python train.py --train_examples=145000 --color_jitter=0.1 --activation="gelu" --fused_qkv=false --depths=[3, 6, 6]
Rows from block 10 of a small image classifier, named by matrix and row number. Rows with one number belong to one neuron. Each number is 200 + 30 x the weight over its row's rms, rounded and kept within 0 to 999. All counts start at 0.
After each neuron's rows are labels from the 100 images, of 14848, where the neuron reaches its highest value: "strongest on" is what is common among them. Only what is clearly more common there than usual is listed. The data: Sentinel-2 satellite tiles (TerraMesh). In brackets: how many of the 100.
# fc1: MLP up (model.blocks.10.mlp.fc1.weight, 1280x320), inputs 92-137
# fc2: MLP down (model.blocks.10.mlp.fc2.weight, 320x1280, transposed), outputs 92-137

fc1.563,183,181,202,202,189,221,158,204,186,163,218,231,238,232,142,164,176,158,206,240,210,200,179,174,181,197,139,197,198,163,196,201,246,181,157,169,254,199,153,174,267,202,209,205,151,191
fc2.563,186,196,180,220,189,170,183,208,221,183,175,173,192,175,142,163,208,142,207,131,194,198,196,189,217,191,214,228,228,222,194,240,192,251,171,204,154,199,196,217,258,220,192,168,181,147
strongest on: crops (74); built area (62); main land cover: crops (50)

fc1.286,182,282,145,162,161,188,251,214,265,187,227,229,227,198,246,156,212,169,157,181,187,183,190,240,258,161,201,199,203,122,228,180,170,235,246,215,165,187,208,197,228,160,192,169,196,202
fc2.286,219,185,247,265,257,184,206,298,200,193,215,205,164,207,233,211,229,171,188,197,208,176,220,238,218,145,234,232,120,169,272,230,239,174,187,203,203,174,197,181,210,187,218,183,154,165
strongest on: flooded vegetation (56); main land cover: flooded vegetation (31)

fc1.153,153,183,202,164,201,183,223,231,221,177,214,234,176,220,122,207,240,177,191,223,217,201,188,146,181,185,252,191,196,184,211,179,173,235,270,182,200,202,232,196,224,207,245,202,160,200
fc2.153,180,245,201,162,166,222,165,241,229,223,223,230,241,203,211,186,167,162,199,181,227,224,209,169,251,231,153,215,180,194,268,232,228,277,210,220,185,170,205,166,210,191,258,165,260,226
strongest on: main land cover: crops (42)

fc1.619,277,145,246,204,193,161,229,180,201,145,180,242,213,159,222,181,212,207,209,171,143,186,191,211,234,185,192,204,224,275,154,167,209,135,206,212,214,173,206,204,187,220,227,191,223,235
fc2.619,165,252,245,240,162,171,210,162,205,190,242,203,243,196,181,173,176,205,203,221,218,211,176,209,195,244,225,211,232,115,205,120,224,224,207,180,161,187,156,191,256,226,233,162,183,199
strongest on: main land cover: crops (42)

fc1.460,227,164,247,169,175,203,183,182,184,201,277,175,167,209,145,197,189,235,166,198,189,187,189,198,229,182,177,195,181,232,236,215,174,159,201,224,204,159,208,226,166,210,148,220,156,216
fc2.460,179,174,168,176,244,222,222,221,141,178,199,204,192,231,202,266,250,162,197,246,186,175,198,229,179,216,202,247,258,195,239,180,192,178,220,234,209,191,205,200,209,239,139,285,149,210
strongest on: crops (71); built area (62); main land cover: crops (44)

fc1.368,232,189,190,210,223,202,219,178,221,224,153,217,190,192,215,224,208,157,200,208,182,159,199,225,225,178,173,208,260,192,235,186,157,219,158,199,192,211,208,182,236,255,124,208,210,233
fc2.368,192,251,198,190,201,195,217,252,226,238,212,149,198,223,196,217,244,146,212,195,196,131,211,218,233,176,218,251,366,200,227,182,173,190,200,198,223,171,208,195,188,202,185,115,229,241
strongest on: flooded vegetation (83); main land cover: flooded vegetation (78); water (77)

fc1.275,207,222,210,237,168,214,202,188,193,222,196,282,201,195,157,242,149,231,165,186,204,214,202,244,192,217,188,225,232,121,226,189,159,159,203,198,155,209,235,193,198,199,169,194,183,191
fc2.275,212,202,203,214,186,206,198,192,193,210,202,204,188,198,196,185,183,207,209,209,190,218,206,216,196,190,203,217,0,214,210,219,228,209,185,197,206,195,204,197,211,211,212,225,192,215
strongest on: flooded vegetation (26)

fc1.417,239,236,227,221,244,148,223,200,216,244,192,169,205,226,166,201,262,222,160,171,157,197,172,166,228,191,219,193,209,258,193,189,158,215,156,196,185,186,180,232,227,213,223,228,202,236
fc2.417,208,211,180,274,224,220,258,204,161,255,178,195,205,164,206,247,208,260,223,204,184,128,180,200,209,218,216,198,347,237,206,171,227,201,165,176,188,193,226,281,218,193,208,178,221,225
strongest on: crops (66); main land cover: crops (50)

fc1.607,176,229,229,156,175,166,199,169,155,180,166,230,250,199,185,220,215,213,257,194,177,208,222,263,194,219,183,178,179,224,188,174,190,180,202,189,208,232,212,220,200,191,194,262,192,146
fc2.607,217,189,172,252,226,217,209,261,185,207,221,211,181,214,199,198,199,170,159,190,148,227,180,231,179,224,211,205,241,146,199,205,206,211,248,229,221,183,194,215,181,187,183,180,229,250
strongest on: main land cover: crops (42)

fc1.377,163,232,225,183,180,221,163,186,252,211,209,194,148,161,226,182,180,216,199,178,222,177,203,183,204,184,203,220,196,148,104,181,161,202,162,151,191,251,240,180,221,208,233,182,213,189
fc2.377,218,221,180,245,208,210,188,205,221,149,159,217,199,271,215,168,208,222,214,167,194,220,248,223,209,193,155,185,149,178,175,222,155,210,186,201,210,268,239,207,180,243,179,267,238,210
strongest on: main land cover: crops (44)

fc1.133,217,249,227,227,190,234,196,193,118,200,224,175,184,210,216,240,174,206,195,161,149,214,183,222,190,154,181,244,198,236,229,172,216,209,187,222,196,181,253,184,196,252,217,257,226,220
fc2.133,198,195,184,158,191,195,232,214,222,169,225,219,191,237,164,176,194,213,188,215,204,193,220,254,212,214,215,199,178,198,210,200,141,205,224,202,177,282,183,201,174,278,207,238,199,174
strongest on: flooded vegetation (30)

fc1.660,192,170,205,148,217,209,200,196,230,217,217,127,202,186,190,189,202,151,159,195,224,186,173,227,210,197,182,206,208,186,247,153,200,226,241,240,203,210,183,227,169,234,168,200,196,224
fc2.660,180,184,198,154,226,187,201,227,204,194,132,173,204,237,188,216,224,232,201,215,127,251,181,165,277,219,149,221,296,251,165,245,191,207,133,257,215,173,220,195,191,220,205,210,173,255
strongest on: crops (68); built area (63)

fc1.529,220,185,200,227,149,198,196,215,229,209,196,191,225,163,206,216,149,208,183,209,236,165,236,200,168,182,263,180,169,117,193,217,200,220,203,184,170,174,177,196,145,243,232,171,158,152
fc2.529,232,197,170,225,226,181,230,165,250,197,181,194,218,221,190,231,168,189,214,238,169,185,210,165,192,235,185,185,375,183,221,162,208,250,232,178,193,130,260,201,208,198,199,183,177,194
strongest on: main land cover: crops (42)